{"time_shift_ms": 50, "n_mels": 80, "hop_length": 160, "targets": ["instrument family", "note", "velocity"], "mlp_ratio": 2, "subsampling": 1, "layers": 8, "positions": "learned", "kernel_size": 31, "optimizer": "muon", "adamw_lr_other_params": 0.0016, "max_grad_norm": 0.5}
Rows from block 4, named by matrix and row number. Rows with one number belong to one neuron. Each number is 500 + 25 x the weight over its row's rms, rounded and kept within 0 to 999. All counts start at 0. Numbers have three digits each. After the name is the row's rms in percent of the matrix's.
# fc1: second MLP up (model.blocks.4.mlp.fc1.weight, 1024x512), inputs 103-205
# fc2: second MLP down (model.blocks.4.mlp.fc2.weight, 512x1024, transposed), outputs 103-205
fc1.950 104:468473503546480509513522553508477531525525542516490456528521521462516478492541466506491539502536496538507531478497470484523561483456488488517524469484492430463482526499540553494500477490505511496457492521495452512485498516532503470483514488486515512532536497534504521525489496498509543459550497456495522520504
fc2.950 094:471478526566501493497529480481459517499482485467487485537513498532519493524479496454520461506498499526531518462485500526508501504492506516520519515489509496488465527505507544472505525521509464464494523494476515454481527498466502486515506519530454469505513474486552486495494475490511516490510501456513466504510
fc1.951 077:501491546513466475472534536527516506476494443479506539504497502544528498502503439533511496489516515491503475501512492522483519511547516482492480457502516514497503529481535503517485429500521516535503503482427467515575446490519537506483488488510531536463473503491508522479519536541506491474433509488510485567529
fc2.951 074:502539489495489479511512464532506487516504531493508519525485517511497466469473514485491525536490510464496544492483501491502472487486513481490492510515469543518546513511487490514513461538525529518504483506537525509479520472496483499508515483471494485516532523519517516492490490483486485492511512475508462495458
fc1.952 063:484477508540456454514531452518439481519481485541548553470460482501518473527531464513516484491508504497507516517493496533431525488492516528511496451479494476522539528516464503511497490491489505495519486467517493496519465526470554500507494491469524476485554469511492515498471495499516525482537479488522510494530
fc2.952 065:487512498476529516488484480455471513503489520474503478511485553513498474535497484499476512492499483503479466492495527500560513504499462526508490487468496464524512479513490457492570504477482504442474503564461502501471483463469490490501500506482521489501510501469491463486530464523535465519496489519494441489443
fc1.953 125:503469491484482482496472520526492519513468459535483563445528515494505487487488476515488501508472519535436518457496490519508486513524466508508497517547481539531469480478485491468483471470465501531491514502482512513526457481499502503557448508512502496492505544545506499490504488500452525481511490472499490474527
fc2.953 124:464504470509507519506492508518519501454512513500510472466456508489456485465470519490471473467484495491529503463503510497504504525482533516490508510487522417502516492503510500566489510484514501496493548533502509495500485510510501521475495518526516496484497495509460413487489508520528521512479538527518504481493
fc1.954 083:467459462537492507499509466493505453500514476512491487469468507461534521504483518534493485512531500549514497496459503521499505511554486545498524508462472537506477501506463517463508477504468526521463557466475542491501502513486490491511520494497504474516489515459464553489527513466484479472499534519475482511510
fc2.954 093:500533506523520515519491541443496540506494492501526515500476518528460482556520516472498444493510463502507492471493479511528472481540496507452483490536515523490526507460516483512501513500461468459483486475473509467478499510487506484480520541541487556499508564504532541514495487544488483481472508453509507451541
fc1.955 113:497490490473473501536510473504519476465510440517504496529495529500473530504514502518462484493440504511427466454545421524501470465532494514513471522559482477479525520514504465528523516495507506498451478503501482501481472528529533480501510501465519503507493432525485516472503477486526531534486508459480498514505
fc2.955 122:465487499527447493498529520473507496505504510502486537447512473504514449539517500527525500538513543462477471494525532522529499496463495486513506485512530470458516532511519537487483459457544496523531459513461473489492498463472510534503587506537528486508516508515472516514480500483521547486534482543498543509516
fc1.956 161:485499515541466484494457507519475507479516534495510472457485508510511543464461504486476511515519497466526513514511491488480488497500491560494481480520526501473465488502479476496500514506524515500503474505462497476504514473463511538450524520489490542493560479511482492482460488447476536499501518460498480489446
fc2.956 163:513485520444439532500455500479497466479493473517516463517461505441489472499508501508460481511467469504498499536504483507552501514495487491495471509511441494446477523495495463530509543483494524461513484535530472529484503545497497486499494525474545514525496513491545514543504495493442544512444484442483495499529
fc1.957 076:540460540534489535533510507536489471507546484487528544481548524498510525487485478527520459505505516534493537474496481523523515495526513477533487497494534489478532511457495480488472480470465479457485478496518511451500484524505501458479484497507486444469508489534509510498516517531500523501516478452470512539504
fc2.957 080:521478494512462486479533513478488489510520459528530536492480521455501518495492518486555537506478530520556533515474465542512487481485480504510531515490562468534479522519534505503464542484522492511550473500553506489552486505526477483460508534491494481499506483529534554480465499447492522522530466525529477542528
fc1.958 070:533519511472488513474493490509478528513526478501439520479523441489504508468500498516533496497480477509494504536497474469508541512504511506477498460516489503509533508481506505531482497542496513454449466498477486488535468487512484523503513503507514484496526496553538493512487494447525568512537515448507519494558
fc2.958 065:513528512541484497468520526513542532519471505511484505509487552508504442487503494529497480501478499498533489515520564474532498522476459497446510498489440521519478507495480494453520505446522440500550490484540526515496493523516524507478503516540554488507506491494490502525518534506487547511512471478483470532473
fc1.959 100:494539484517477509505449511467512520494494477512495486521493466528454544498481485496479481526485440477474509506522482491470478535512510513480504499472511522509503481493519501527521453458463531445503556502518479516492538538468544507494500484507489493523497516498501514521468491505552482525489530509457540510492
fc2.959 085:502482482541509500523498448523516503523514450509499514476482538512495536511523478464486536501557524483510501492469510549515462490472515510470553495491468493520469524490529496491520481494518498514492500447519520508451503498467507479523504488513518501466480484442507453561501505546542486533523525543516457528516
fc1.960 098:534442465542508489519531511482490496538494491491494515469471498489487529486541503505499450540495525511490490512472441527475553520517506519480468498582503483497500503497442497513517534517462514522503522446510460532526505529509507539528485531521502485516517460518494524482460487501509517483488465495434492500465
fc2.960 097:525520477506532484495519547475480457495518530480510450520536520513504565440500493490485507522519510497495455478542495465530520488508510515523498512500526510482461493506519475529484515463474497485473509444529491480483531448501525519484466505505497509492493457472524515498506482480515465505496488498536494538503
fc1.961 074:500497486527486526476510443461505476516517484518516477495495494502505469507489460478489499488526477464483495481480507523544495526550433490471465522499519505518503473499481531504524475509463500518504531499492457492507470503407514501514524530483519528478515501475502511520496509494474544471496506447470471526507
fc2.961 081:504515513497515506490496486474522488469495504463478460505514535451451551481479539491503517503518508497531545507484483519494483520502502519526529466468524530508530538500486519501530514504507546491525511470499480517484528520506489502494503485508514495511477538502508522522486545471520466526429449488543521454487
fc1.962 104:495512466509510499510483493474514518546525507476485475553463472536512534505498476512498459531559484510511532484447465511487528424501520477458463514533487509528505500498487467511481507508504500501501508524509530464499497517451505529477485501487500462518503519466496518489488465504506499534506517546484503525445
fc2.962 121:466510490497468461493498537531477520537513575521495518499491481522481462526510486541464483532509508519482481490467484519485480452535497499522463520502499515515516475543508519538501525474494487546465507483500481460500487431509533520452468516515468511484480503509510492508505526525509476502460537504510495470542
fc1.963 113:489493500512512480519545466519456479494488457531524475465491489468477510545461491495529485465483488507496460479470453554526479468518471509491498504498497499528521498491497464524513474529509443495485493521509453522488438523493488460472480509464504476483507464509512525507509487539482554471539502532460513490508
fc2.963 117:471478488535494487522510540467557480536532472498458502532476500475510512473491511536486523482517520471492495520486476491510524504486515537519480469533512497512515484515459505485457505567493476448582529457492484503533546491467536499479510485453496502501511485494511480451479486520530456514524495500468533512513
fc1.964 124:536458505455504518532466482531506497502498496484516486495529507445501465519470501521506480465473508513510541488481514482469514516516546521470460477540468539530489487477486489517489517544508440480511494472492527500511477468466511539530475525465510485480452507515477480486489529495480492537472531448486487480499
fc2.964 120:512491465467539490522533507454510510499461486473525529470505455477504502494517523511564507521523502540525462528506497521530478415467474544520513452506517561505571525525526500562476469511508527530508477505561498531483426490469481500487479554504502520517472516499480482555484535510467550497514509504480474464518
fc1.965 099:481492472552501478500485490478495530534501487532498497485494517482491468510493477506480487495504501512481548498463494487522469503554487435479530494554481503508476520474530478496488474542486470526472557509443487467534490494478484472511479512497567485491494468565461462498503494491472484467475512474594492447502
fc2.965 100:476509523435458497501472493518474505537505492524516496509451483503502520512501525487493505456512480484526513489478518470500495531474467463484462508497516486494471482518488501526498564483455476501480459497529508503472493505548524460497520499498510522521489505482500491534532515511516489484449479506500464484534
fc1.966 060:526477450491487511528511488539472525539469510511525462522452539483457502471523444498482499502478478529501522484494471495517500518530496525491506489517513516551449426489516515487463470503522494508500448516516477510512504467511478527514489450505504509445496490508459539475495462501491499479507534480542518488492
fc2.966 064:523544471547495464488453476506526519463490526522487585497513515492488465552475487512484460497481516459525498502498514539510502512480470439492504527499520474514593532505538469485538507509445469487492482492480520495550511519475475516491504511509505473517500482493464484516502543479479466480470496485530469538490
fc1.967 108:496455519484506504442520451519483498539536514490444510495523494498525533476515499472489538531495489507493471504518529507461537492498505466497462471501487514506493494473469556466482506508506521498482507485491518497548506464514496493514513479478507490472525530479510537521526524515478495470510480469549490503480
fc2.967 113:488483454539499520452468503529443528535492511477495492536473502507534505485549485496501509495525496473545518447507505492508501470542477495493508478499519505515528505572501479446490505518454451500515484515505483518475460489522513494492485524497503491481493492511478520457487442547475488478501474492516491455481
fc1.968 069:497471480455459543492506522470500491463485487520469478487465482516569508498496505548476442502522549495511523488492467471494502519472478510473495532513466436460522509511505472529525505503506472490541499518483464505483483501511507505517520502428562549490492493505507490530510503481493534514490542505469502499486
fc2.968 063:479474499478505526538518501492484539495534531539492497497527491508486498491483482525478548499490480468523471469458489477493525477471524505539497471476492524477472447476500492450479493460504499495441485488492511560521521481515508490526519474501469491497514568496471495499522460475542486507540521537507503521493
fc1.969 081:485534476538509477505515507528522501499505510522462505546545500525533478488510500487480495526507485525439539500513506502489561496505490484480488507512526550533532479499525480473528476525505509498516476524518516450489482521533514483519478482496478445460512498474516513493508484469467540544484489490486519499500
fc2.969 080:463501525512526516512472495471493508526497495504527549440458475524529517480516511522552495456510538494504499515461455480499462511528490527497505528498493535498497529478496525488522513509540514553514509449494490485481463523513510493504512501537521525466464544477464478506486536494519530515480502504511479517462
fc1.970 078:494519470490504580471530482487474530472531481499461487525487527528473523491487489535531479512464476440540453539491509499494526509498536482521516527576527537505484538491477515453505484523479508516503534491465482517487560492503500516485505510497569476480506479494534501467517483499516513483498516500459490516479
fc2.970 078:492533463437491480534512554484540505480518474515504531474501502466526499467518452477494521516487537493473476527488527506511503503530528537503549501480548552522516494519509493476507446501504504509503510476497489531464465504535521504494484506501496481509523448487507506502508503496545550478515490508510519526530
fc1.971 139:460510491553482512464449477505513552513462527525483517496530500492545508523509539522524515525495478509495466525493506520504498497469512509530500500518552513524482542495500526509472501430483522497516481483515472523499470488474469518488481479489550486524542494526490535516487518531489560493497533516482523504526
fc2.971 145:510512515531498477523495495506498477484531553562512453495446497509501501507517495495526495487518499443458528498464501505477503521478493544485493459489466521460563513469487499486517460533500484532520540459509574480512507511521478469518533493476525500485522511522471517491483500493482498498487511458494532453491
fc1.972 101:471451439538496522521483494486467503489537457494524497525544521502516501492529465488533505470495505504475504480526515588515517489520492495497502488544534466477474516489524496488497510476529524482525497500532496537513508496496493522501528494506527519497498529476496511516503500450502503494552495522478518479540
fc2.972 109:533493545522501512526504531567519452497525501507496540517502479510498466504532526486522483466474480501490472487490456466481487544502498443482574514527469488517503492515463509538513476484503477504517481498493536518453446515551505456503497454440510508487526458564481483502544454496498486527526516475450477509533
fc1.973 110:484472508495510520528475502499528488517466485508480466500514472524512522488481464476490516498523478560506479500529445467503489495474457512518482512541432536469503462515511461498508494470527446487547477501480483519480502491459484506512505495494504551477482530471512507509513507513490508508510512515434492488526
fc2.973 105:477494520495504478505532532505462481539529516518524535498532473511482482484459494460520487483492516525486461487544531500503486513471540504533484460506485552516533490532499477492539489522565506515517516488474494483551518477503485468457510482496488535520514498511510519460486549501485524457515470516468513511524
fc1.974 117:518466516525492501485513441500463454479478502483488495492477503502505504444480460485507490468496525506482472526452512527500462491499522523475503524494469490467476528468461492485539516492532472504477475492492457489481529529503537520518491448503500505518516462483530521488512476470494538470496526466491477522507
fc2.974 125:494495497495515506447473511499487470490444504479486531469526502498499503498507503499482538436500496455476515505508473508523473479476517483488511514483495473540479480496477493489549484510477547487513481493501525567440522510502484500461460515553516510520466458516520472517457464515455469495487465492498506494510
fc1.975 087:470480490495504459467505492503498530500495523515487515454479500466523460496474509506530524506478543519463489520517490544487524506511488466492500467533478463487463495502522482530478520543463452504489500530534499473506498496519520495478487509511532473494472447539489490508481526509543534494548490504441479474540
fc2.975 080:513525514482527487516513468502496494516526478526472486488465510510505481518484493485514488463488522515509505487495524450520537448483467509511488469502477507510490511533496477526512478508490503500528520546515552473487542419496488547543504492488502516478489477519499525512511529508494496531485491539517487497481
fc1.976 114:454455494543507479482491459522472487495506472454503491476520546517516532476500506490490536515498511491529528495529430556494505476530497523517451478569484511497488481507505490512488527474527501534486493494495529531489504498493498486472492491544497477451504472503503536529492521500474513542510496533466498485478
fc2.976 116:504480416455473499506518490512530472468467506448481524486481535541505465468531508488517522489506512526521494503572494519490502527536521489500489524492495462499506517491485528506477502482499491536472512531498494479496516509493499511515515486479535480495514501495520525475470494513501538498487545491472476494507
fc1.977 069:489558496501502494535494517489496529527463483483490506476527487520495534514465494516515482501455526514497486466485502501471475499475521493476511502562507493489487515477502510530455510534498541512532523468505523499508477487499478537500484494516504494461484506494501502507494469529448489483516484472488496483483
fc2.977 072:528521528514504518495486520476512439476471526494521468499574503468478498500508469500505519503490524515483487535461534506495511532488518498511481512509508465467458494527505487525488510472458480456521480527506538560486486515495449544483491491487519536501501490485472485490511533496515525452488466472496479497509
fc1.978 073:482516495510527535529483478530488469515485465494517512479530543522514463512454493482487507484534533489509493515478461503499508490463542497519436499491475492518510564463496524510473482491499481480486493495473477517530465560481521478548503466515563483529538531466556497524528501495477515475461480511442518498488
fc2.978 068:518518484471479532494488515511486524497496496528459500510458497471511470535509497498506503486503483511521462515502536491542570481502526497516518496503489505461489537508503489525505488528556515536513503547503522521452468521539470490540482481515514518475482496470489518528485486541536504489503534430561517498444
fc1.979 094:485507505558496512491507523509498494505507481503498545498487476509517484513477489476485481503531487504457500500509518519459492488481504494462484480471458464509503507521508465470506476495498502476502494481514450472484485509559554493471494483490492473549535484518504525517484503448559508473522475501516423523513
fc2.979 093:511502475493534486526520528505531495479499485458485515517506482512504497517515545470514500519518509514497521504583514487545533494465482497457484467496551533502527515521510513500525510476497503508502522502526472578520502513447486480454517563501520523497515483497478503462520533441530494533502446514478505500535
fc1.980 128:514521521498475505493498477568493507492489485476513528500508501472536512497470479548509476481500504496515496523470521513502479488487479528462510479460484471491462521466507478489468467504512522490472560509523478467544465506513500495516515545541523521505484490485536503523475493509470549464465487473477512495485
fc2.980 128:489508494493524507529491519537510523490488464497465520473490508532532527523481516471494523513504511480477481465512503514497447490496506523520476459508480502516497488516526468485509499487473485493478522493479496539450481450526501549501528527475495527474488512531520549501485465524496518488498524464483543433513
fc1.981 079:466554514511503513473558486514455541515510498500494510494471477546562496518498469485502481479486501526526501499495491514494524516548544493499506496495515490469494447489488439495500516508475447521532493532492480462494511515502503482504537451542485453517501486505506529464516505559513520510550490528498485522538
fc2.981 085:531500510518495467491442479523530490528490525471487500502482506532458518525478494518541507489486512478520543510504536504502472491523520488529522536486512489486522498519484498504533443526461464479488513495468512521524480524550488473497514506527460497445521533547514488556473515478508491490516483499520466483501
fc1.982 083:433446475521500495483510494518491491514462506557513528499493509494473493505483476512523443506542497494493500511484506504487519469528468507522521553505529503521535487468450496477478492528527512480483513464495530477491515506498528494511464483486492455436489505448461504467519496513504498504506506493463496513513
fc2.982 079:555544457469554467546531477458551527520553502490502478486458483514532488498481500503516527493540470464518522484481516502491481517508487478498476507516529506503552505485559513488517511509473521474459496434508492484483503544508488508464493510512472495490522496496520506552522523521530482510529476468558424489458
fc1.983 089:500485471482536489511525503534499526499547482488477497477492557512510528507483492473482495513481490472436533511515469516474487454510495530488508520551474504479506493506457437549504499505480503468521488442497522497492516508492522517482517444483492540466508524515493533510512498520505537503542525492500481507491
fc2.983 083:515476508469499520473490505471452503487514507475479529507524519505540486526508491469506481510481529496515521478522490474531505515507530450528489497509515530517489511514533516437526521480460481487475521520506486465493482496519527502492520491512525497489477485479502434487499456501489455467455468451545489468527
fc1.984 047:525492511473464505471529474492510531505526518511472495515548514493478524469502535481472478472535546515425509489501521498466538530552451503512519496488499532477507493486531509487461483517501536490493464491506505489472502486501483483491547478485481482516549538505482540490501514539531553489476496459472535518496
fc2.984 047:492524477522515439516492523488486508519522476526495524488499522446480477549492486499534467529473490539539494527479499499507498476480555475497487483498509456505495501471452489477499535509452504538484479463513516511517515536484504525523471489493476504461523488453473460504501502471461472465505494511552468514498
fc1.985 081:499495503568524443486499491517516524493525460542541519491528529475516518513489501509490479499550476514494497476517472506482538474582500472509498506516536480485505468496502516483503486512508531524456545484509491526506476492481513522507449481427549510508519493505452482523494467461525519513526534510477476509535
fc2.985 084:497518516460507525479507522494505476452531524437510532512520568482520515489482516509515483488550475496502491490467542537491534539494496507485499494535499468520527482465523533473516538492476512488546498518513498480546460490515519475507488509508500502506478542463485509475468515534503513530516473464493445531494
fc1.986 101:447471446486472495527490526547453480497490469517516571513514548497480495500475529447490487463526470538485509500501454485483528476451510507496478465545504496520501504513494475481499456499573474459508496477532489507464510498461519508516420487555498511443459508501506490486486507478516545492572526471520522503465
fc2.986 104:515500523523537537461501514561479518490481534466485483476518506496528489534479468499537502509521480540447461476504463516484520509463496504521501528512467463452495500496521539538499539515443517449486491502485473525504458507513544484481498531485489498409499470550490498488499523513480521503520474491513487458532
fc1.987 127:478504498509457500502459475534507488502552530508488542479498495510526540504499454540515519476532504542438518506537541462487546502505519508489481496522539473453511507509491492525467479505520512532490484474514514542511522503515559471533498499482571497497520497451442507496484501462548513484488469542503493485499
fc2.987 145:484504479439504488549487487504507486521510504484507481534485480511496532518508523518470516506531515446519492499516503519536496494510468503475495450547505493501516486482490504459500532494484487525493515514495480471450511472437489513502467475495494514485478478515476453523500497510503500533504535450513471511453
fc1.988 103:507500556514483481525512507512483508471513495500468465492514522492510506474457497489512516450569498509527499532457464514482459450511472501479535472469481435506477470538470501437452491506508504530478482489463491510474459487479487499465506497491497501486554508521527498531470483554499542471485499468487505496513
fc2.988 096:497530534477531503466498504509476503527534440469470517471549522487470510482476487495493481546492522500498443501480466494471478521471499467481483490517495490527456491519555527538533537461520468490521493507452491505497526482475484502507522533468505483491482496496505496519488521533489514504497483546480502427480
fc1.989 095:516492489495502497492483472469479533495462489475483486481549508469494528510467503504506504476509488477482524502428488459477523488475502548506494490515522531487499478475533512510489461533509513516491512525534512466565495521489505480465501495490506477529490503481472501492482486461503487542508510506483514505519
fc2.989 102:489496536479491493522494482508511538479518467510500513498477469524479521468485444545527485511562514470468511499476475444525507526483508474492546490515522480499470518511488560534491514460466478490488515510521548504489453484483504484528549450537512504567505498456488521488507549510507523518479490504516512481493
fc1.990 075:515528453467552495536532477526435484541533530530466471488551488511496471488499488461495536523515510460502515514523461540476461528471531512502524490535482524504485569491486486469478476541526511494495546510484475521501518479477439499512444545470481472488499508532473481537515479496521539505534540496525508535507
fc2.990 080:498529534476539470514518464508499519511518499501493490466471504532510536529471501489475558496475525485538515486475505492528503481479540523508506503461462511526532514501552466530499521495544503473475498548527510542514491517505472501481495483503497487469548504537526474489455518516489451491556476454515516500451
fc1.991 094:502501519534501499511503494523481468518503502481469464494488510518494465478483498517534494506535513472494499542530479591510534512476484503474476439491505483504555526500506476508507454497457478484491500517517453509466452493499506519499558473497544505516509491492519536505469487498511488539502487522470464519519
fc2.991 084:492538486510483499473492530478470505470510502495457451491476502434476506469517482515483487484501475526491462501496508487517494507516492490485504500477489517506503478521470470496533461467486476483521518519515504473464531551538465512454502541472462502461459511481450534472526513485538487507546495495473544529501
fc1.992 095:516479455499485515524533482508511465527470546514492501492519440511544520467505461503485458529518514506510479481497503502536492518483485487515446497486469432465486503538478477468544514510521518518502502501538531499492524522497515473496524474492509478532481497525490506475501476532517555477512539506494521492481
fc2.992 099:454500466477526509496530522489447510517479501503521518526519457486466508517463498503498522485447488544436474484512528442480543448501459541517485513533489569509524463488515505505510536509530432469490503531478488463478478495547497487523534531514480478505494536511503562507514518487474508485498501474487485511470
fc1.993 106:473449507531524482491529513523449535518475506490520498434521461517511499492488504551507483514540519527478531463497505534488509466525506501516527529504543449508485501481494525508460473505510477525499480503522507479485514510462512508520491445501488473510479453505504505568532502502478473456517513497553488486526
fc2.993 101:526552525516470504534514466484523519530519493543468521502518469511530548490480531496519499499506486512529532526486508460503517522492515534488433525473492458530486463499458515482489480498509483519518482506486517512512475515505441497527487531495488491463539463552518465505497514478505461493521444542482517548497
fc1.994 141:453483544484452492560510476536522487486540476506470471499506520497542514474532511493467491508513502534524491447478506493531484554472496528510500500504458491487482502472496472490498517512538512472509512512474538488512458538465540468484505522520457501534479526530496480506498462449519502471502501563489461474534
fc2.994 155:493531465486477516455474475508478484466512451521502525494464499525533460542504529533499501493516516559497508487507516554488532490463471484543533504458505518512509495489526579480501469497488510510501523465493503514512541536495490525481502465552492477539500527479493457494487535531501485465496512499492480503452
fc1.995 087:498475478492498522498511477514518482510525465506435496468512491524519462475473499514497505457491519560510548500520463475456523509545549493468486464514487434481460506454499490525479496509527505522473472498492458488503496487455447495503512512500504466502480484519500468522503492522527499492496511531520500476556
fc2.995 082:507548502512513509484481513476529441500519472496462507494466501512512489511530493523527469473469507504509471520534487486501489538470495529530503504509488527506491502494482480472514504483517512555497531462499529508512503494524519491456487489520550469488480533491541504494539473485514514512504463493494514504546
fc1.996 104:530496499538494488509539512592521515513518491470484522463467468514489500498475502515511497470479494508497524519501478495510480478542476552483486537524479509515528531477479517513483492547520491547494534468516566452498524482502473515463515464479533546464521498503511511519511523514501527497516489520498495492481
fc2.996 106:558481485460510522479517485473518489493516526516537484521496529499502480522458520474482538483503511486479502489501530495561504528486497546502506498512469514504526512521498529467462517487476515527530517506503480510506478498482486532487481565491533504523492533465524460492529525468535459491467486506494485503548
fc1.997 082:511506510557496473503514479538545495476539461518490487468467497557454474544500489483500476532502477508495497493510454499486530473533472486539472510552473490478539515454516507491491510473479492492469445545455526491478486530501506483549474513495534452526481534485518489519474494522534536450486479521473519503493
fc2.997 084:490469530520481475537513492477540535518489562509480480486551487497513522450503492522449530511544500498483502475534518497490495517515451516515440503477477503539466485492516518476477514456484539520517533532481476473449549491523521477491544512555496519483461478501486479463477490520512441485458501491505483453484
fc1.998 099:499457496471522496551479508492519479496496488540499498525502534501501502473523517522509484465518517508475499495514511532482479490504492461502469512574533513532510510434502480485512509492523520485491524511487508503473523487529510535541523508500489508501491525545509510482442473480491509481546520513472495507512
fc2.998 112:577502525460486497508504494465498503474481500537501512544519488493496482472539512516529500517498513523488511489470568482506453501515485516512515528506529504502487492484497480518447533502499490489498530500507490536490472477497539503540513501500457482488514493486483508478499480510446500504497552496476486490510
fc1.999 118:529486509550477497482487504498519521513495485519469526513496543484525469480489466539503452511566503488491494482519520511500490495514509526476484498555505484462492492487507472507486479527494515503501525480475455515531478513459500504533520486503523513489463499474452509507482510472524498515501495493503525503504
fc2.999 114:501494528525521549480535488469527484518475522480528487542462475530533466545487509476511528451528511509550508472497513500546489530509500503539495540462524542519470509509503481544495534500505516524508508473465523484483501473477495516469497528511540527473514470484492501522508470510476499505498525538525519504488
fc1.1000 106:510470520540522531461536480495463524511478517494523539470468511493488502457491488480500529528521485478432518536539503480475464505518475508496465545510451485536501476516507497524501489503494494495524532464515515523514497489477486478495482526465488491485528489494522479509477485499538493537544509498510512529461
fc2.1000 111:554535480494517561534464469521540532508491459497495479475554509472517510507470523481430481496558486521534464504507477517530503488520507502514502460481540466488512512534537467484524455483511545519578477484514510501516494500517472472513506535496526486503481493518472510499498528490486513507510526517524523497492
fc1.1001 121:518494493464449505470507461511464466509524486562535541509501563485544517486492505466507518477508534520493495492473476504471504482519517509530504519538539517491443509471504545500478454500564492524466541463564539528551500478516474492551448471459543518521506498536513501494484510534512535546541476492462490522465
fc2.1001 110:507530490527513501538498545501516544501504500500497516509534495512460526498469505546551494530523525486525496520525550505533508523544500495512490504500426481525519505503477508511545475513498498449517493513497478502513517518468503456486542517491517522458495501487491537497498460490534476478536544498495527491527
fc1.1002 083:496485468486461493515494410486501480466505470481525477466513419470488520506552485503490495510543469469536497516506463492505487494498437504488432480503546493505504474500527486525504524476464508481485495483529531538501509508515519498474505556531507510489490482506499528517483487503472540484500477478506497515488
fc2.1002 085:493481525487490532477497493498489496478475499503546507468459516501502478534493519439491481499466517499503514503476510512523501450515523491479504481479463459536502493491559505478478512457520519509489470499499501504471535524539507508481486491466523508511549496552505507492482495494529464501530456510496511436461
fc1.1003 082:548536541507546468494467479492552500507508510463498496456525488508518458520555503506489481436517517505474497501509536529465489497473526535462531480534491496483491486484500489500472476492495467493532478475481501486494504526511502527511498503445514490507514512526485513498491530459527502512536530426453501486556
fc2.1003 081:516491495500508500499505443481500460516517451521472496472491535480510498529469504459500490515502435496463525499525480521487549531507449522484487457491505496518497482549518498573536461518534501527509508530504529505478493483467500477484520495528477455496510506502519493449507535452536437487471503526511486495499
fc1.1004 066:479490477493506496507504508512500520510501489495494486489444509506515505503503518503471451494521486521504510482509530502522484468461487465459479558470486528473486548489471473522483461551470495454468471537481455528479506470547485461524484499472567442518459546460490502520464533520476544472497515485494471497495
fc2.1004 062:519489527527515480547470500462528476505498496515526476505545479484523499532470501538500511485497508463483486479512486509513494444510491514515493503474496450534492478505521468483500513494491548468507482508523536489473540483502509512483502519536483536484490505544502502448493467449497434478510464516534504465532
fc1.1005 105:460509501485492472517456505511519515499530480502513508512539503520523507489479491483508524558514497524500499511494508526521508502537511539506478475505482482491512497496529500533524561498476532520483543483532509551518420500484520514485533474529532458467505490468521491525526491513521542489495545469506485516489
fc2.1005 104:515488561524469505534519471512465455488509464534534540577519471527444486511456518462533496483492508486502520488483509524502468500505509482486486470479446507513510501477495447444532478492489527482493513488468496480507498517508474512470466568513512503537489490523465493520527483506459474525514479499508487464490
fc1.1006 089:501460540454514476493531502514476490537497462532504493505503466495515503508454518478497506497528529512488508493502480502524478509514490477555507518470555473495490508531518461525507500487505516497450490515487504500527521482508467500519456492484511501499474506520537537567504480495479471509504501467484510511481
fc2.1006 085:480539462489463494502519504499511501519507501498484527526515488524486494503506472495544497484472488521544508526508516526475473493487492495500462490503541493447529516515517514499486502498516491483486510505506503498474507467480474527518479444515502459502503487500550512508476480501480531496505505499499533500462
fc1.1007 110:483452494502492476508494486494497477541471490553487507481473524527487530499441479500500486538548490537484472506528468498526539499524540466533487476520545532479513507487491477465533506465527483512493523544492478536493465518499513470489485535510551470518476480480514502509460450510509486503501457495460510509538
fc2.1007 109:524505522533533501483511459498507493510492472497473538561511468514516457481504453490467511507533461515484480527490532531517499543454498535463494535506510528483494529469514512497503476457463504434522501505509466476535472488515474502543483537533498521480504481530523478498528452517491475513516461440484507508471
fc1.1008 106:481471501491488503491522475477458481472495517473510467498479499516530510527521479479480476477459466558485484521478476518501475493504486471495499500482477462505536531520474499529498530511505455479485488489503498517488501502517529468457492481528494500475537491521511578517494494548515503494551494440502485521506
fc2.1008 102:477530478502504501510486521505509459461525446468519497488441532522499475529495548542499505471500458490489476473524509513489501551514528498467511476471503472480505494509473446561499537520480478445497496460514440518511562507523545514509507471468478490463518515488479473532500499505500516479517532498545476509477
fc1.1009 118:510462499521499482498509487457516540496537490511530485495500473432507519484501499532511467472534482535500444467474475529488526536485523511507435479501540473506504497483533531503491496516533525522543450527459571502528498483501504517494556521495503479501487506530478502554488514584482502452523546464520498482454
fc2.1009 120:516526514479517499524525502514526464497470500463485516496494513520468501475481497469476498492511500457505472513500550531476507492463535511465486481476476499517536505510505497519508499486500486474531543528522503487535529497478478523484458473508461523529482508494507498488494535474520495537496504519505514536460
fc1.1010 061:474522479516501497471523503455504514455482488480496504451516494513525454506502492479524463483495523511531510462504495499494471542499527454493504494593549456518525509488529566492519479506471503552506506508514459533503507505489509444528454494519502516512521498517483523491499500539523546469496511454491483512473
fc2.1010 060:443483508495519476441457507451480494492506528472493545541481451488471512516480484531475505514493468505521519478473499486491547503496514502503469507499472509488481501499449487475507518472466515536507488530498534592502493511490505494503521490525472468507509490510477490484483508521518510549536512503525508470502
fc1.1011 077:508496533455524451489492472477525520511487497508483482501527490508462467510526475499505488532509484516535503497483459485476499487518504546498505503527532511514499521503517524513480484545507486520508500493508448483521513510521480499518534517495523512520550523476530532509492533530503477458507501469474520529545
fc2.1011 078:532487472463554513434541467473460498517528475498532474523505464519483539519497503532520512489539524497515576508463528512528456478506515476528528477475452516489543514461525476549487480516510522477526528516496484532535494479467530533465482523500464500509501532507534513471539521492507567500532489507529464495479
fc1.1012 118:566491507500486507524477472495479527510496483489479526521512510506523491504496452496459494512473484520479522502516459522454469479510463502528506484502515517499499510534526483529523463492492447504513471514458477466488446475488489510525502436415510506505504473512499449506521471493480547457477511493493512484486
fc2.1012 121:498457489481482491531501462534484483501477491457516471474505496478484477490508494472479470497450497474506524547517488515494525475536498495548466485486487515468479503464482494483514499479502554482523496488489457504522508531500475487535493515524505493526468499524493492493518529503516495530493501532469510488501
fc1.1013 116:503447461493479485489505483523477502505536469466508496509520471514501467517509492487492508556487486524525500540503477498500455518506495479481446512519490486514470504509459534518491513469527492476501472509518556501481500527521536474490446483473498529498539492517524553512458500474475554473542493511472503498547
fc2.1013 130:494504513462483484501506520494488494525500516541493503502460506455531505484504510533464462487508498523506519493477556485534509499544505497504447492494482484541550498501503479490469465492465452529459519502500504482521499478485474487523496498479517541478499524515547555479511504536488499484480486475520503477462